Rows from block 4 of the encoder of a small masked image model, named by matrix and row number. Rows with one number belong to one neuron. Each number is 128 + 32 x the weight over its row's rms, rounded and kept within 0 to 255. All counts start at 0. Numbers have three digits each.
After each neuron's rows are labels from the 100 images, of 14848, where the neuron reaches its largest size: "responds to" is what is common among them. Only what is clearly more common there than usual is listed. The data: photos of arthropod specimens (BIOSCAN-5M).
# gate: MLP gate (encoder.blocks.4.mlp.gate.weight, 512x256), inputs 128-191
# fc1: MLP up (encoder.blocks.4.mlp.fc1.weight, 512x256), inputs 128-191
# fc2: MLP down (encoder.blocks.4.mlp.fc2.weight, 256x512, transposed), outputs 128-191

gate.481:159084197122153144159097156084144148127082149110118133156085115126147140098140149179131147140150151128137149120102188164129194106143138134118159127054151146167150155060127146098157120102060148
fc1.481:124091133127114108140109180111118143104167085222112137123110123100103166075125108138118180108163152127093165152172070112105097064144134151144160160113119041075161150139116124131093163157165175
fc2.481:106101146120082078130131142107101144154129123139130116092142148143243119172079109120163119056079126139133113107116124021158117119106140157079154074151117117125140136112139127137168116085141168
responds to: order Hemiptera

gate.259:177202114128116196099128101189090100094081112184099210194124136165169184126100133142133128146178111080130167060129117106143105100168115121102119203098170102112155098061172109162059144088151123
fc1.259:101094118135136136110133111078102130127120139127189099103086179135157098088128106135133157120132104150090136105149137211165143085099116139169120167170164173163113133180193132085176086180067117
fc2.259:150118061136126076125080139169132141148144131133099165119113138168154112114098149104138169111175090100126087118081161144150142118121129184124125119160115168092145153130095176126135053134157153
responds to: order Coleoptera

gate.191:151185148119132145072147115151181160135122097087061101147146130107128124085126093135114094136127116133119141135135129145159136103138090233106145100095176133161135107094150160135128102100154161
fc1.191:082092149128121125180128146139116125165200114113107082132112188168114114152096126132072090100108097130132151112082106115109131074181142081211108118155168210122132091093118154122171190149092160
fc2.191:104142138110124182102142172090155096131083194114085145087148148168159168119150145159139155185105174121111169118129112167180134091090137115097123083086099145172063090080161159126092109108156137
responds to: order Coleoptera

gate.283:111132125070128126119194128149149166127167088072123139158068106152144101106083206109181155137114141143119120155113153124141138151139142113099157143100155137144082122115166155089141135143140112
fc1.283:097131125147128131151195202132126093157089128136095102133157107098117144088110148101149114135041084189128118159128121175112179121128124091199147112130113121111119112167139103138099147152174110
fc2.283:181170142182088162097125163132185138085128118109126117138121114134186118067155145119197089104172110139140100097082127117119135140109059100123144070076117134104100093186090171123162147156122176
responds to: order Coleoptera

gate.14:075181154134148135133083187055080164186145106126124093111105169129110053097092104137093140179137120157175164095118149139099112160100160077106159074125118078088101143070140139150087137018131118
fc1.14:165125131077090159163110132163120102160136126113164162122097114121110087204137096171101123147112090146140155190117060156118129156148151185078124120106174119065129089113129114064137169085172167
fc2.14:178165139124080130112151090056141157140118158192118183089108169125126122115138152137159094136117126144152169108092188100173173127165132150110111127078136116116153192137155143147152119114120126
responds to: order Hemiptera

gate.103:161140138117108090145116123049119104143096156146142133109157089126127198131146119106165153105075121113126130159131127134078160178149138146114179132093130146120155090090145140110087189114127051
fc1.103:147169105147155183186142130174124154108131139100081074159127083143138124136144169107153151191118117131154137073158069018084124172168114133097087152112091124180083174111099096156122070195108146
fc2.103:135119150109100104142107137080129117095105099131159154119166108114106108124138107134070132095141170110070185127119076104106130152088147136138162134182094110170138152143156128121135132120170072
responds to: order Hymenoptera

gate.389:119103111095098093205137147108074116204088172127166127083115176078146165116096148059103161139105120116136086117112136107081140102057101163154158150133162136100161131174091173116157198150124107
fc1.389:121139117139105111058122139190176131124123099123102109179114155138136133179132107143174134136111124174122084119091173133135095126132094139068178135139134162100077121102117133137122175139124109
fc2.389:147120139093181099169170155114138126109121103104130076178148132192122207104147153093126126146122119073119130100157056116079158161119140122164098111095169161144131128116101157099077119146140108
responds to: order Coleoptera

gate.364:119151208103130086164166106155109133137176088131108155144150084125100144094100041168083173202145092133136153180097128133105100163099222143125128138139148186136181098085158125129124143133132134
fc1.364:169109139103143143099116133137190122208148103110159097148169145115105129120125112099139153098138142150136092077147102124100103108171132110087117096114126112120128101096133133101137094103101139
fc2.364:079142141176116122169168112078118125182115042103110134150117131107159100143088122116122103109105085170104056074122172105097132116100140145086101122120172141140134153120143182108092075110106143
responds to: order Hemiptera

gate.19:047129128125138089083114131132080159131118190102080152170143112116131123101117158106145188152219192208144135148141101151143144135134107120142113119139136094125130135084121152087123145179105174
fc1.19:163110130156108143096127167195102149105119158067178109165130106137087160120146073084102117130142109130112129111150098179148180100113182155165152108155151096163167164140125054164156126175073165
fc2.19:072149159106152183125126082094194122111138064124120111107112111109175142116115133181170137114100136177185164058163158092179151090119184175132121102072184097162116119153130088155107126144175151
responds to: order Hemiptera

gate.474:049113109070128130136118127109156132156129093132141119116047116142113112124098130102153193232127171090083114164106145139113093079128098183171091180161116150119138133176100191096146166110104116
fc1.474:121126149103097129130114091166122093073108152128128105096092183139121104118160129171105113160142163176120081108188127138152135096111140140066039127155141161069140145099112096067090163102178047
fc2.474:152150161161097109114132125134141138145139068129147144031134118137126140113148102125139139135191112040150124142157119159132108149105184165134124067109107141153125106134147093104153075136109137
responds to: order Coleoptera

gate.68:139092091111120167085045105144130135124105173126131118085184169086171095126139173117147136157131145197166179136117222183140139122167164177067080094112111115104125192136170131118062126117127115
fc1.68:110135143182138122154114123173133115166101088077104176152198151121156128105111143093152172158152110143148062083153095089157171151142104123110130116127137122099077145153159169100144145078124139
fc2.68:115153156137159147198123120124165077096182160134151139100145165139174100083146139125129121146148107121095137191114102179114110102115065160157039180070147113141155132124176122099132133167093120
responds to: order Hemiptera

gate.391:095054116087134156141150167149070155122128086085092095162123130182109060128207098162123058145171087133114125171097119171198164072088114144112108083154132163158131176131148116212155060140087149
fc1.391:149120082105132139169101126160218154118105148125182093095145167138132176111083110171119136173111174154160110154087111116126029183114194123092120145153146078144056157082071125147131108135131103
fc2.391:211075163177108146192150106145088161061134172158120175150182108091138126080143106083101144147185082111077149123102058149105192124112071159143108129167121111187123150150156172065132157093172133
responds to: order Hemiptera