{
  "encoder_arch": "vit",
  "dataset": "photos of arthropod specimens (BIOSCAN-5M)",
  "encoder_mlp_ratio": 2,
  "encoder_inner_norm": false,
  "encoder_layers": 6,
  "residual_init": "zero_last",
  "learning_rate": 0.0043,
  "nesterov": false,
  "max_steps": 12900,
  "batch_size": 384,
  "lr_schedule": "cosine"
}
Rows from block 4 of the encoder of a small masked image model, named by matrix and row number. Rows with one number belong to one neuron. Each number is 128 + 24 x the weight over its row's rms, rounded and kept within 0 to 255. All counts start at 0. Numbers have three digits each.
After each neuron's rows are labels from the 100 images, of 14848, where the neuron reaches its largest size: "colour at peak" is the nearest of a few named colours to the mean colour under the peak; "strongest on" is what is common among them. Only what is clearly more common there than usual is listed. The data: photos of arthropod specimens (BIOSCAN-5M). In brackets: how many of the 100, against the usual share in percent.
# gate: MLP gate (encoder.blocks.4.mlp.gate.weight, 512x256), inputs 64-127
# fc1: MLP up (encoder.blocks.4.mlp.fc1.weight, 512x256), inputs 64-127
# fc2: MLP down (encoder.blocks.4.mlp.fc2.weight, 256x512, transposed), outputs 64-127

gate.444:103155090139159109167123149103169114119135077087114115123171103142142109135139133127128165153105135119090156096121154135168146112154117159089108117157138137126136086129146162104136092146108167
fc1.444:101078108105102112092169141105155093121103093095110116141130142123125140125092150111135138123166085145124162139113151148127152189095127101120132136170136113143116142149116159107127089084134156
fc2.444:170103116150119106123122116125099123118116105075119144142124152152107150123151151095116119107152132132086067105139105124076078120148112111138154153100148120122128114131169144129141124113117119
colour at peak: black (52 vs 0.6); brown (48 vs 2.9)
strongest on: order Coleoptera (50 vs 16.8)

gate.274:155125139140108105115105130120134104169145163121161093166098151096116142125092139092169170107123170087164112137147143152139135116122133135129130141109106127164082142135141088106136110127179141
fc1.274:079107115172162151128105152121078156150135147121127138140119139169170083124138094132148116163116135118156117105136169109127101124136139104105078129124103102096078137107139134101103075129145121
fc2.274:184173133142105128113122098119150112105152144145131067139122141150127164106151144144141125154128105081145118182162141133116144143144084120148145138146128132093094146134138127109140156103107134
colour at peak: grey (38 vs 8.1)
strongest on: order Hemiptera (43 vs 11.3)

gate.287:130150088074111116130159108101169201103128117156133096139138152159159154153076117143154175145149136095112095129155142136173121134120144112143164108105141086094146138128111139134119108136129107
fc1.287:077150144126106142166116120095131147130082094116175112147158100143137107123096099096156106184102125109092082130086122135148107129114116125100118106194124090149104156108114125131116139135117126
fc2.287:092119147115156150120134087101130101104176121088088111117124140109118164108159145152169121144126137176158140128131150129120146111112102124119094113137147109135117124151094134150142110134128112
colour at peak: grey (54 vs 8.1)
strongest on: order Coleoptera (48 vs 16.8)

gate.383:142127176132171135132106140141146145116098053136120158107151166120116145149133110105144107158124120155118125162135147123160136129114093159144177145118136115155128151105101093126099124156139102
fc1.383:127123115126115132138133125116120096157109159114090125121110136170122181129138157148167121150163090123133054136107108099126104133149093142132136186149104143135139094143106168104135142082115085
fc2.383:115123125148090132068130148148164095142162123141174125140135189110109128140115138127130152129119135105116182168146082101135137121158122135115120144162163110124126135108146116117047160143112169
colour at peak: white (63 vs 31.5)
strongest on: order Hemiptera (31 vs 11.3)

gate.494:091161136157092133126116114163141149156142155104133138119117074155129126117142112127152167119133170157118111118118139103112103099146094149120068116140155128068092095089161104130156107149048142
fc1.494:157151137169116166142123138119157139158129097111120152110107102128157179120160142166142116096133172117123093146105124115131123068150139171104133098130132188113099110123114145133097066175099076
fc2.494:099132118132137114116155145189142141144130099132139136121097121130129184146150166127133108148134156079136133131114157096126139158121115114117103159113138095111079129109075130138115116115176136
colour at peak: white (92 vs 31.5)
strongest on: order Coleoptera (38 vs 16.8)

gate.243:175118157096143168145151143119129126111136123119129142147128116174099126092133153128099190146165173102127174152086091115139124092184137129111103170130115128116116182141119129084110127091133137
fc1.243:106085116096103147093124139146142129067120108129149152128065112120126086151101124088137146132124129105149133085155072112127133108155106138118124112127086129129125150113088153170105106122143111
fc2.243:187114123160114130102112152114132087134138138127133141114124113139135125127076141118088138113112138154160133102129135150143113128076159125113111134082141120082146107112095139128154123113113137
colour at peak: grey (57 vs 8.1)
strongest on: order Hemiptera (38 vs 11.3)

gate.349:117113119124142165145118112113083119093147106100127120128091114159148099159142156108095116126084155124138136166120132140157096134151125122180121144145084097152150148150127098136155096132127100
fc1.349:153117112132150145196132114160154152115163130112152116129140156138103187100119137097096119135130151134099110158123166134123155126143116081120123149152124116165170130104110087108170126124110127
fc2.349:129099161122120170096099158146121083112124136119117115146108158188106157089115095137124097107125185146124142141112130145162135118118092110143128141126136122143135123112100113114095149131145132
colour at peak: white (84 vs 31.5)
strongest on: order Coleoptera (39 vs 16.8)

gate.68:114154158155088119154098122149102132113161140144115092116151122134154104104131109131138159143124109116102087171128110171092117110112138102086121127089131071119109156104096151108138122109110168
fc1.68:096147114105127129135121136146127111102161169134100124105110106149127128133096140113132158116072109130116133160102070097127177140157115140128116203073124086133165152120168126135108161099083141
fc2.68:131139150143107123142143121111102129122105155116134088105148110086114123133128127201108157103111108139137125099146096168132088100159120141145145121125123119114154123151135096102138131118085178
colour at peak: pink (95 vs 57)
strongest on: order Hemiptera (31 vs 11.3)

gate.49:182173117148155150087147147145122089120117110110148150136162148132128112075117155124132062136139141144126104111118129107149093139159120092133115142126153149168169100130080162137105112122155143
fc1.49:123140125131144121145126125127112145091147115116164121155138128098125092121143157138113117113125178116130126116183114143104119128121160104130112132132109120118103111133110134110148098085097201
fc2.49:101111135103120113123120115136116166150131128114091193105132110110107137193134125147100155095126093107131142129084126123173111105163115112100133147109098152075091162154110093143121121160170151
colour at peak: brown (63 vs 2.9); grey (30 vs 8.1)
strongest on: order Coleoptera (40 vs 16.8)

gate.292:122167135127123126151123124087118123119123123137128116127146122134185069109105105112118092133160111157098124142118098097132128151130174126109166120095138164103097137118144127071097123096125123
fc1.292:127137158118152139103074166142140115144105093153129154139142136148168139132144109125136098125128097091114127101151134156090090126140095067138091133125174166098147174104109172140146092109138112
fc2.292:121083100175156082089173130140166136138126118111102095134144114096096145151131125090148167089154159136116129112147128141135143189144130170128123120139125146094130122176113123094139135116108130
colour at peak: brown (41 vs 2.9); black (26 vs 0.6)
strongest on: order Hymenoptera (46 vs 20.4)

gate.244:168110137135130166100087124143101142094162107108163113143133121164109116096135128184124107097140177085135122124167129121124147129099094120130155120169129134142133119111153120119093072146117106
fc1.244:153122112128088108186127128115154161136138122141083118112125117121175098121095127142173130166153149156158144074130147145100144078134137096129097171136137148131148132130169113118117097150112140
fc2.244:169117084102130129149171116198134128169110105144135102109109098164101156132148089130112118097138105124098122133133147116090150123152105094130139165105134136127164137143142117156098123088100131
colour at peak: white (69 vs 31.5)
strongest on: order Coleoptera (36 vs 16.8)

gate.65:138151122132136113131141107106120121074082114105117137111110123145101107129144135119167187131091092127104171166133085144131120114104085140144145125137151172149090137099134149101153123138134092
fc1.65:191154088110086160098115138094096140098118125134123119108118143159154115104108125094115147129126118147120156147140112107102087147082113150123184118183136154156137119131162078101152107137120124
fc2.65:146117113155131128151118115125121130114140058112139122170163098133109172146135154171121126110076110195146100128158103110115150147162096162141090125163107124139154112121099078167141113094159143
colour at peak: grey (27 vs 8.1)
strongest on: order Hemiptera (55 vs 11.3)

gate.283:129096118146084093143131153094119162125134110116126096150075127137154086167166133116176116141150123187115171144149100183131158169113095127170133143098100068165125101153137109191146126099136154
fc1.283:091126136161149105116156108121134130139118154148130132165159113122095126083141116131169121120109114126135098168146125122113127123118111141159138181095171133113139160134131157133150124126126140
fc2.283:174149133063127124140123164107115144149132111107150150116093119167099133139101106104122130136132091122148153128162132152092106161118121128126119112090149101130094158130107157120079134100137119
colour at peak: white (94 vs 31.5)
strongest on: order Coleoptera (46 vs 16.8)

gate.316:126158143107161174143119128106121163079131138124148152082084100108101136102125132082137136127108105113140109087137124174127119136169102139135116097095109143147110099124111174133159131155140112
fc1.316:091134109149108126119140156123167202112112132136144114132145132119125098169087157155132122113173129100142122095188108126129124109094113084159142122155109122132126164128148134068098103128108160
fc2.316:156135112142094131111124129126150126142105106075115136148081106105128154119147178157151151108123075112185118111154140145181140117155146114127146082140138116144131159147094133129169149138155124
colour at peak: grey (32 vs 8.1)
strongest on: order Hemiptera (32 vs 11.3)

gate.475:108162143138090092155168169160152139145075113109085105125113148162098115152104108136131123111126155116085174125121147098118113099156148092103167142126120188138111114152098155130080062122156110
fc1.475:115125119156131110128130097163124117147113128093078144074170145111134095142111147158094139146091117106132148093108161107166155154074132130150165120165099124122136111136148142099103081127142103
fc2.475:126104123121125103110148115100159086148124129143112115163125128138148132143116138111093111082161191139163125132080117121084130114150117100118163161156075106130134124139132107138143163142171113
colour at peak: brown (73 vs 2.9)
strongest on: order Coleoptera (38 vs 16.8)

gate.481:136122118117162097111140161130187123146107136096128150111151152140135144187115125156122128155150153096147152203149136130138094136083128089149144140191051134110148101167140076113109157101146093
fc1.481:109151131120103157161094130092119141123163114120058118134088159106153147095116142102110113131137130133102106152141081137184088113122128133153118148111134135129143138117143097108131103140149085
fc2.481:124123119131117167112129134059153152119147075112091129136110137135109136147100128107124109155084168110159151115116116162138083147127155134134099117100072137158133102101123106067091159153105128
colour at peak: grey (71 vs 8.1)
strongest on: order Hemiptera (35 vs 11.3)

gate.474:124110129075138094129135131138084147121135096131174118106124181082145127133126144118068117166134149126122144095116107133122096111116136116100125131117135128129118180111158097078154145105127154
fc1.474:191176111124131170121130116073146163126152125140130151144118156150089131145098133154157113149120099149153123115133154120152111100123139093171142117147117125123119118128073156126131165138117131
fc2.474:114110129174098148148193144091104113113125083118138142120122134123104150135102134118110116129124138104122122153135131165162149130133136133169077145172136164131126119145169133146137104114118153
colour at peak: white (71 vs 31.5)
strongest on: order Coleoptera (38 vs 16.8)

gate.19:164094126156091072153129156128154116121097103128100149113145072149116153109115140074106152111106153150159119120138123125122117097141164106129122115147138132132141164133095136155170176116100136
fc1.19:078099144090103103116166149094134156106126147120104149112100131147128154140128119174129095145135154077146113102087151091109119133122133145152136137134134131159141120104140148156159078095121154
fc2.19:128140143107123126131098128148146183164126132129126153103126144135154167086155140159176120177169124139101146131117161172136102120162134109172128112139151115110111144121104134137110093110143158
colour at peak: pink (89 vs 57)
strongest on: order Hemiptera (28 vs 11.3)

gate.172:089150175143135181130135098103112117105126142075106138127101159126131140118126120127182122139136106153155143142154135150125103155149145125126132103154161112154152141086110102163108122102100116
fc1.172:161153155140160158142153113090135133062173141130144137112123142123174107141155103094123116121164122129114115108118152120111126143142157129163071093124132117143123108182082090124124157133101122
fc2.172:117102097153121116109147119150134158126158141128173143119113136149113137145161139151099163126119108148131139140123152089141139152113112111102144099153108164175120135111146093120151118135113155
colour at peak: grey (70 vs 8.1)
strongest on: order Hymenoptera (45 vs 20.4)

gate.435:171112148151141130153142133161184129102123113072114112101124158130152127111164137109149157088122094122144122108116153099141165168131151148126141110081126125127091106134119170108141129108060174
fc1.435:143148148109120139136112112134141110186093125129091137101120142141137113151140107122131078166123137148098120121130122105126142138174178137163164141169115168132094134097131081124102108149116126
fc2.435:158123117129139150136100111178121137123122190128151136098170141122125149150125095145123158146138103180144140144097105160123099143138137088107123134105073144179179195150093151161103127148127129
colour at peak: brown (60 vs 2.9)
strongest on: order Coleoptera (43 vs 16.8)

gate.471:167129161132138137141138131112104058143115122156114136149097104112144128171150127120117142097121132145151117182181110130096148151126095187150142102118158117128138145158099130096130110126143149
fc1.471:121147159096097124137133160133115120163156150099121105166137117125124112093123114140124110093153102137109090130107100129113100133126138122153113141146119106136080118116121100124136127098106094
fc2.471:125151126104172127105149145185085157141110097160108145148142140118118169107132137123125138087114181203099112146118103142109104124099118130141080127113111151151096133126135133101132102086103148
colour at peak: white (97 vs 31.5)
strongest on: order Coleoptera (36 vs 16.8)

gate.148:134130081115088130115139169174099134123155136169097135143136122158152126144124147124122103123105133152144065096135111135102120113137146114115122132094135142107125112115138109126081110107134125
fc1.148:111146138113131111083134136150137178170156094139151141106084119144109136139139116116119151123128140148133106126140104125117132143148104127136120176107118091074113157139097111173132138151126163
fc2.148:140098149156097136133131141112116156118167100144176123129123107158112120120117147120092121126145137148146114091094134146127124130135122148150121070117121161132129098121126134162138139119132098
colour at peak: brown (50 vs 2.9)
strongest on: order Coleoptera (47 vs 16.8)

gate.498:114139113119110080123117083120106147115107135140133117109129139118093106098128167136123132109152170137103122105158093142118163142107135150104128110153143124137115103163115169139127090112097111
fc1.498:106118150141152121152109158063150138116154128120096096152134171095128135096122175130157105089137163111153139135152086102089137126180123149155133128150116117127151110155114150132147163153066142
fc2.498:152128137170113113140108147141145165124155135100098126160094111123092165106154142128124151095148114149135151145116158122167119150127134152066127114128118145117158101154094179116078111130164168
colour at peak: white (75 vs 31.5)
strongest on: order Hemiptera (28 vs 11.3)

gate.379:139134156131086108128135123099145163110091143140155116160162106154114115148118129135216115127134134116125129147167091151142121136123136127142117114101108140108128128150145148122103074093133108
fc1.379:119136179130119153138078123144141148136142119133129107108093150117138131089076100144109124123093116110136129151084117110147144070116106147089146114139144129143149119101090132197154135126105162
fc2.379:136128099110154106097143155119129171159139134147121138123119122084180074144149102116133140155151120117149145110153166152117126119187169149075100119133110137149151138122137140104154120155143102
colour at peak: grey (42 vs 8.1)
strongest on: order Hemiptera (34 vs 11.3)

gate.322:110150116084127070121106109117137090107141065109058146122092139120120125133145162119168133111102143058134122106100139167149116148139139163119161155116140128172121129122101130137146124169114140
fc1.322:142179150143128110139142122143110143148101147108137165149123178176159146079123080148166145137125103153110111099147152107118137092127109126103107135146083088109151125110122129125106120130123115
fc2.322:123150089142095076135117160138113156136103185122120128110136129122122137128110114150134135141115144126125132149119115137151135152148124140129109137165122086143152089151134159097155192123114108
colour at peak: grey (91 vs 8.1)
strongest on: order Diptera (64 vs 30.7)

gate.479:139102093096095140123145123158129093047107163116125143160155130164140088133126159163167154102124120155145137141119141163132160145114073180097139125106108130137154129159154135099165147115121156
fc1.479:127119105144140146126120115100151109134122122114107143108184125140095109164141120154101117098157131142122106148098091093166138145127133110096105129113125156172128146140110143121100151119113117
fc2.479:134135108141120113138150133153123119085111156131153108109131129171126100090128117094111139133135162081143145156108074118125110120094116112147142102124116105092185107153105139109129140143133124
colour at peak: brown (75 vs 2.9); grey (25 vs 8.1)
strongest on: order Coleoptera (64 vs 16.8)

gate.63:142128135147126084160125118069161154138130090140105083152129123135171129124111165151169141124117109140095130144117115159110102112145158157147093119105105148141136167182126116162133140123151086
fc1.63:135148122176114149142175142140139145130117117131119167149085106107105101119109134136090124168136125122104098118156109162105127122118152141170157141124133098126105124149095134092121173078105101
fc2.63:157157113090113119125113104174133126087128075097154117125106122115100144157120151132107162124114084132111157125104126093117114160121149119153139140079147149131123120109140089100171117107109078
colour at peak: grey (32 vs 8.1)
strongest on: order Hemiptera (29 vs 11.3)

gate.406:151110177124109099150112156140146122120135089121142182129109132134114146155180192128148123121111128101106127150152170145135172138089118081171116130129143116151119103133126147185139162131127096
fc1.406:128127137105139187158143095123107128120092136114120131154123089117107138112123105097140157139169141117145156143083126147145105137123126118115176114117133133128151128135135107131118147117056132
fc2.406:146155155158093145137115136121163139137151118153107105143121148138140056122134130128090137143151091096165126146123109161103151121126154128104098112097123155107170115115087120164147159106166158
colour at peak: brown (32 vs 2.9)
strongest on: order Coleoptera (44 vs 16.8)

gate.353:116103152119127117113121129121088075120115117138089133134149132130102099151108101153126126175153136127106113106123088156124135169106107119125119094137134057160130148142122128105137144152103118
fc1.353:159108152126155092133113127118116073076135102091121147141109107090101122162111177165147134131126135154145144137133112134144111137149125171141096124148138119141122115141126108137167147149143102
fc2.353:163130181119152114152118153093104133113130120148120133091144129116141127157178167127122099129088141169113142121113128111111136090121114116119152130129140133123094119133082127158140156129154162
colour at peak: black (98 vs 0.6)
strongest on: order Coleoptera (38 vs 16.8)

gate.2:115113135115112152117124136173156109111193121135143155143133145132151088140111107192126094120122130037093097098150139158101142145128104130153153146121128129155128124104118151120114122125143134
fc1.2:172141122188145119155116148132126119091086155098136146120130113123156131131152127137115124106141117139167123126141118137102105105132113146145181141179117143136155124107123072140138105140099096
fc2.2:131114090149122097095125118135142104138094148174151134101146115157147145100122133142122109095116171109139112143129144122135180113131123141119194143156116123167130111133137156110133122123110173
colour at peak: brown (77 vs 2.9)
strongest on: order Coleoptera (56 vs 16.8)

gate.371:140127117149119127132156116140121135138085134171138129133095117115157113108180116122171150146118124134134162116170125109110124079156123101154143145145127156098166120120140179133122105140135138
fc1.371:130158133160106168120132161148148163135123100113121127118112120126142139186111136165133123145106124126126090123165117127159127079121132131153157133105115150108101119111123074146099138136121138
fc2.371:122119125152130131074126125170110111108119149134097103121071114092154127113131125109116140138116145144114129125171138126121154137158087126115124127101135134140132172158136187175108104139173117
colour at peak: brown (67 vs 2.9); grey (29 vs 8.1)
strongest on: order Coleoptera (58 vs 16.8)

gate.72:131116130093094143166125088158132104122136162097149114146128090167125114158113114163103110166133154160161137094137114108120189142103134121130103142129159130119097123115153117090111151105137149
fc1.72:149131146134097116141137139119121164112112126087100112133086142132106138132138083114154132141135143207095108102152175164122140152148122130084144094123167140126125130134109134118132110140127089
fc2.72:120113125142137147117108146148159163101131146152089149172124090123150118117149133127152115084113109120110117172114116103158101162145162124124127149147167144123109112162074112093094149155118124
colour at peak: brown (27 vs 2.9)
strongest on: order Coleoptera (36 vs 16.8)

gate.164:156116161125131107135182140121099135092124148092084137113107107147129146140102130106128140117111149145143087139103127148131099164154119180127117119099112154161100086164133156104152154109126118
fc1.164:130114155134164112104129107106080113108136121149106144084158100099089129109114112116160160121149115154161138088128140130136157115136149139121085129143128130091108066146132097122151157130183154
fc2.164:135106160117096135124150103117109141086103118164131139123120145138147185135097092119136147112142126161100173129079149106150119101134116086129101140116144101108122169164130116151119105152092149
colour at peak: white (79 vs 31.5)
strongest on: order Coleoptera (40 vs 16.8)

gate.79:104109121153140084129161139144142132160110076116097149176144122161121163131072109115175103188141159110127143127111084159155146144138133107138150116093149139102151155150107123104112123129135159
fc1.79:108099121099154082104125166143098140107118088134129131078130118128084112164094126151085086123112114171110115094181108158126075146126168139126151142150139096160080097103123088120142139116126100
fc2.79:089102089152182115106140168135104120155127171163118128111123154121073140126107119138130067115161166129112137127095123108135128137149112160108095098154160142121102168161161151140124069127171159
colour at peak: brown (60 vs 2.9); black (35 vs 0.6)
strongest on: order Coleoptera (49 vs 16.8)

gate.492:075123127151147143169134174111110144107153147149122131147089130109121151119122149089103114137114114130077119138121102146205085152111123113167138089127088135160151113144150155139115106110106083
fc1.492:126152164099151113137103140134139131115118121140122129127133118143139184122154109117122123166151141130130108177108135131105174081135137136151103102151105137106135084096163162114129093097119175
fc2.492:135095128118120127121112119103086120176138141136103141134140120158141109099129077142106104134165117129111155112150134167151152107075118105146118163102102177147164116169119127104128123093105104
colour at peak: white (88 vs 31.5)
strongest on: order Coleoptera (40 vs 16.8)

gate.409:116134134161162164128128071168165115198118150109127100126111123111154118161141148106105169127151130108128135132148126131155116110082086143138137155111120094161092113150137114068117137124097133
fc1.409:119109142133099120159129180114115143106129149100103121156157088133112132116186149154177112083136118128137153122122199128121140127136164101178166112143125093105103163141133144108137148138118136
fc2.409:170113134126117145123135107114202150125144058121115152084160120163077178073140105135135151133109110105131125154171136095169136114110142111186148138155110168115144155150120143151150149124153103
colour at peak: grey (100 vs 8.1)
strongest on: order Coleoptera (38 vs 16.8)

gate.223:172172120106096113124059174157149126106105128121150172141138116158137106138087098110087153119139158107153136123147185136106146149143094123139079123111126092140129104107077101136122118163111097
fc1.223:133133105147110151100108160132104123137119178132157160090077089139101089144099114109122139135110118144106162139112163141133108112114124113089131116189109125137153103168100157099103108148131122
fc2.223:147134155097132082125142172125178145132141122128095155144142120130140133117068142139134172097089142098169110138126147160157101123159166089126116182136137080165110124148115081126139162122103162
colour at peak: white (93 vs 31.5)
strongest on: order Coleoptera (38 vs 16.8)

gate.504:104161142156153174181130140137174080137137151129135144123114142140179102142157090116106159142143127067159160114115086126160146142100146098104156168169097130119090130119167137152132138145130165
fc1.504:119156097133098127157095103132164101127143144132148096119134156142123098168113098127089162159161159115106131119116122165078103113090141080125151135139146128139155119135122141146097128135143104
fc2.504:173125119124153087104110123127128149172097154154119120175094127110165169143115100131146133089109129087133130150139135140136150089153087198107142122117112134167142132104109094155130105100133150
colour at peak: brown (93 vs 2.9)
strongest on: order Coleoptera (44 vs 16.8)

gate.417:151147142160180143135159128146069138150097120091113145146167113076077136123134130124118100136129100141141159110147124109136124127151142140164140094119149156173128103150094150117151147135126120
fc1.417:119093117105100095114116134114191144134130135120175124116095113161157096173145123150111130108142170109090090163094111159128148131117082118110129156141132134111114115135148106152113135130129130
fc2.417:157109105149102111171167153129126155132165129113127108101129137122133129143134145136083138146122131059111087113113151140133140147145105121188153131136160135122125108136132135122167131151096136
colour at peak: grey (52 vs 8.1)
strongest on: order Hymenoptera (43 vs 20.4)

gate.14:146095098129141127124135118114156132134108095142118130161130126081117088123134163145123140108131152159134089121131083152107167180119095107147132132126117132140103072065105137067091150096140114
fc1.14:108141095114117161145098122131104098129159138170136111118122140169105117144128148083138163121136114112154178127160116110096159113096116114114131101124164140138114096096143135156145163148124113
fc2.14:112113127084118160131139102146087167099161099141118133182104124094135130124129145143094121114116122165133183146100124097131093157112133096109134111155094158166095122115118110154134145127125125
colour at peak: brown (42 vs 2.9); grey (42 vs 8.1)
strongest on: order Hemiptera (40 vs 11.3)

gate.232:133110123098120126148088121168104159138114101101128118119141128141113114150142089142117124132119091113113161115122116121121135129137124078149162135118101116123127142125159099125156127133097150
fc1.232:114124101136182140120126097151127145129136104092096142136132126097090126115151144089096100089139141128112123104115094091099147165141096139192147133123081166124149154060128094176118155107094117
fc2.232:128162122118091089105106161139130110163109122141138113090187108112132147103170139143132152139121114078119120152128095117148064146131144199126093106097140118144137137101126128145123144101135093
colour at peak: white (66 vs 31.5)
strongest on: order Coleoptera (42 vs 16.8)

gate.389:139085103159127114146119109137161122120153150161074131117123119146152104081139190133115087109134095114177161094143131157121126131173096167161131116105108121137145073102154075094106146134130134
fc1.389:103165113155114191115142170115105083124144128118097079107143133103170114144139113124149128120125113137142125124110127155137056135135159137131162111125148128154171174099105076111138164114099097
fc2.389:109144173123135133082140144115131142134111130104162164136122119084149120089115151111162112109125110141130105103087091172143104135161147129162161137147124155119127101142106074169164129142126121
colour at peak: grey (90 vs 8.1)
strongest on: order Coleoptera (54 vs 16.8)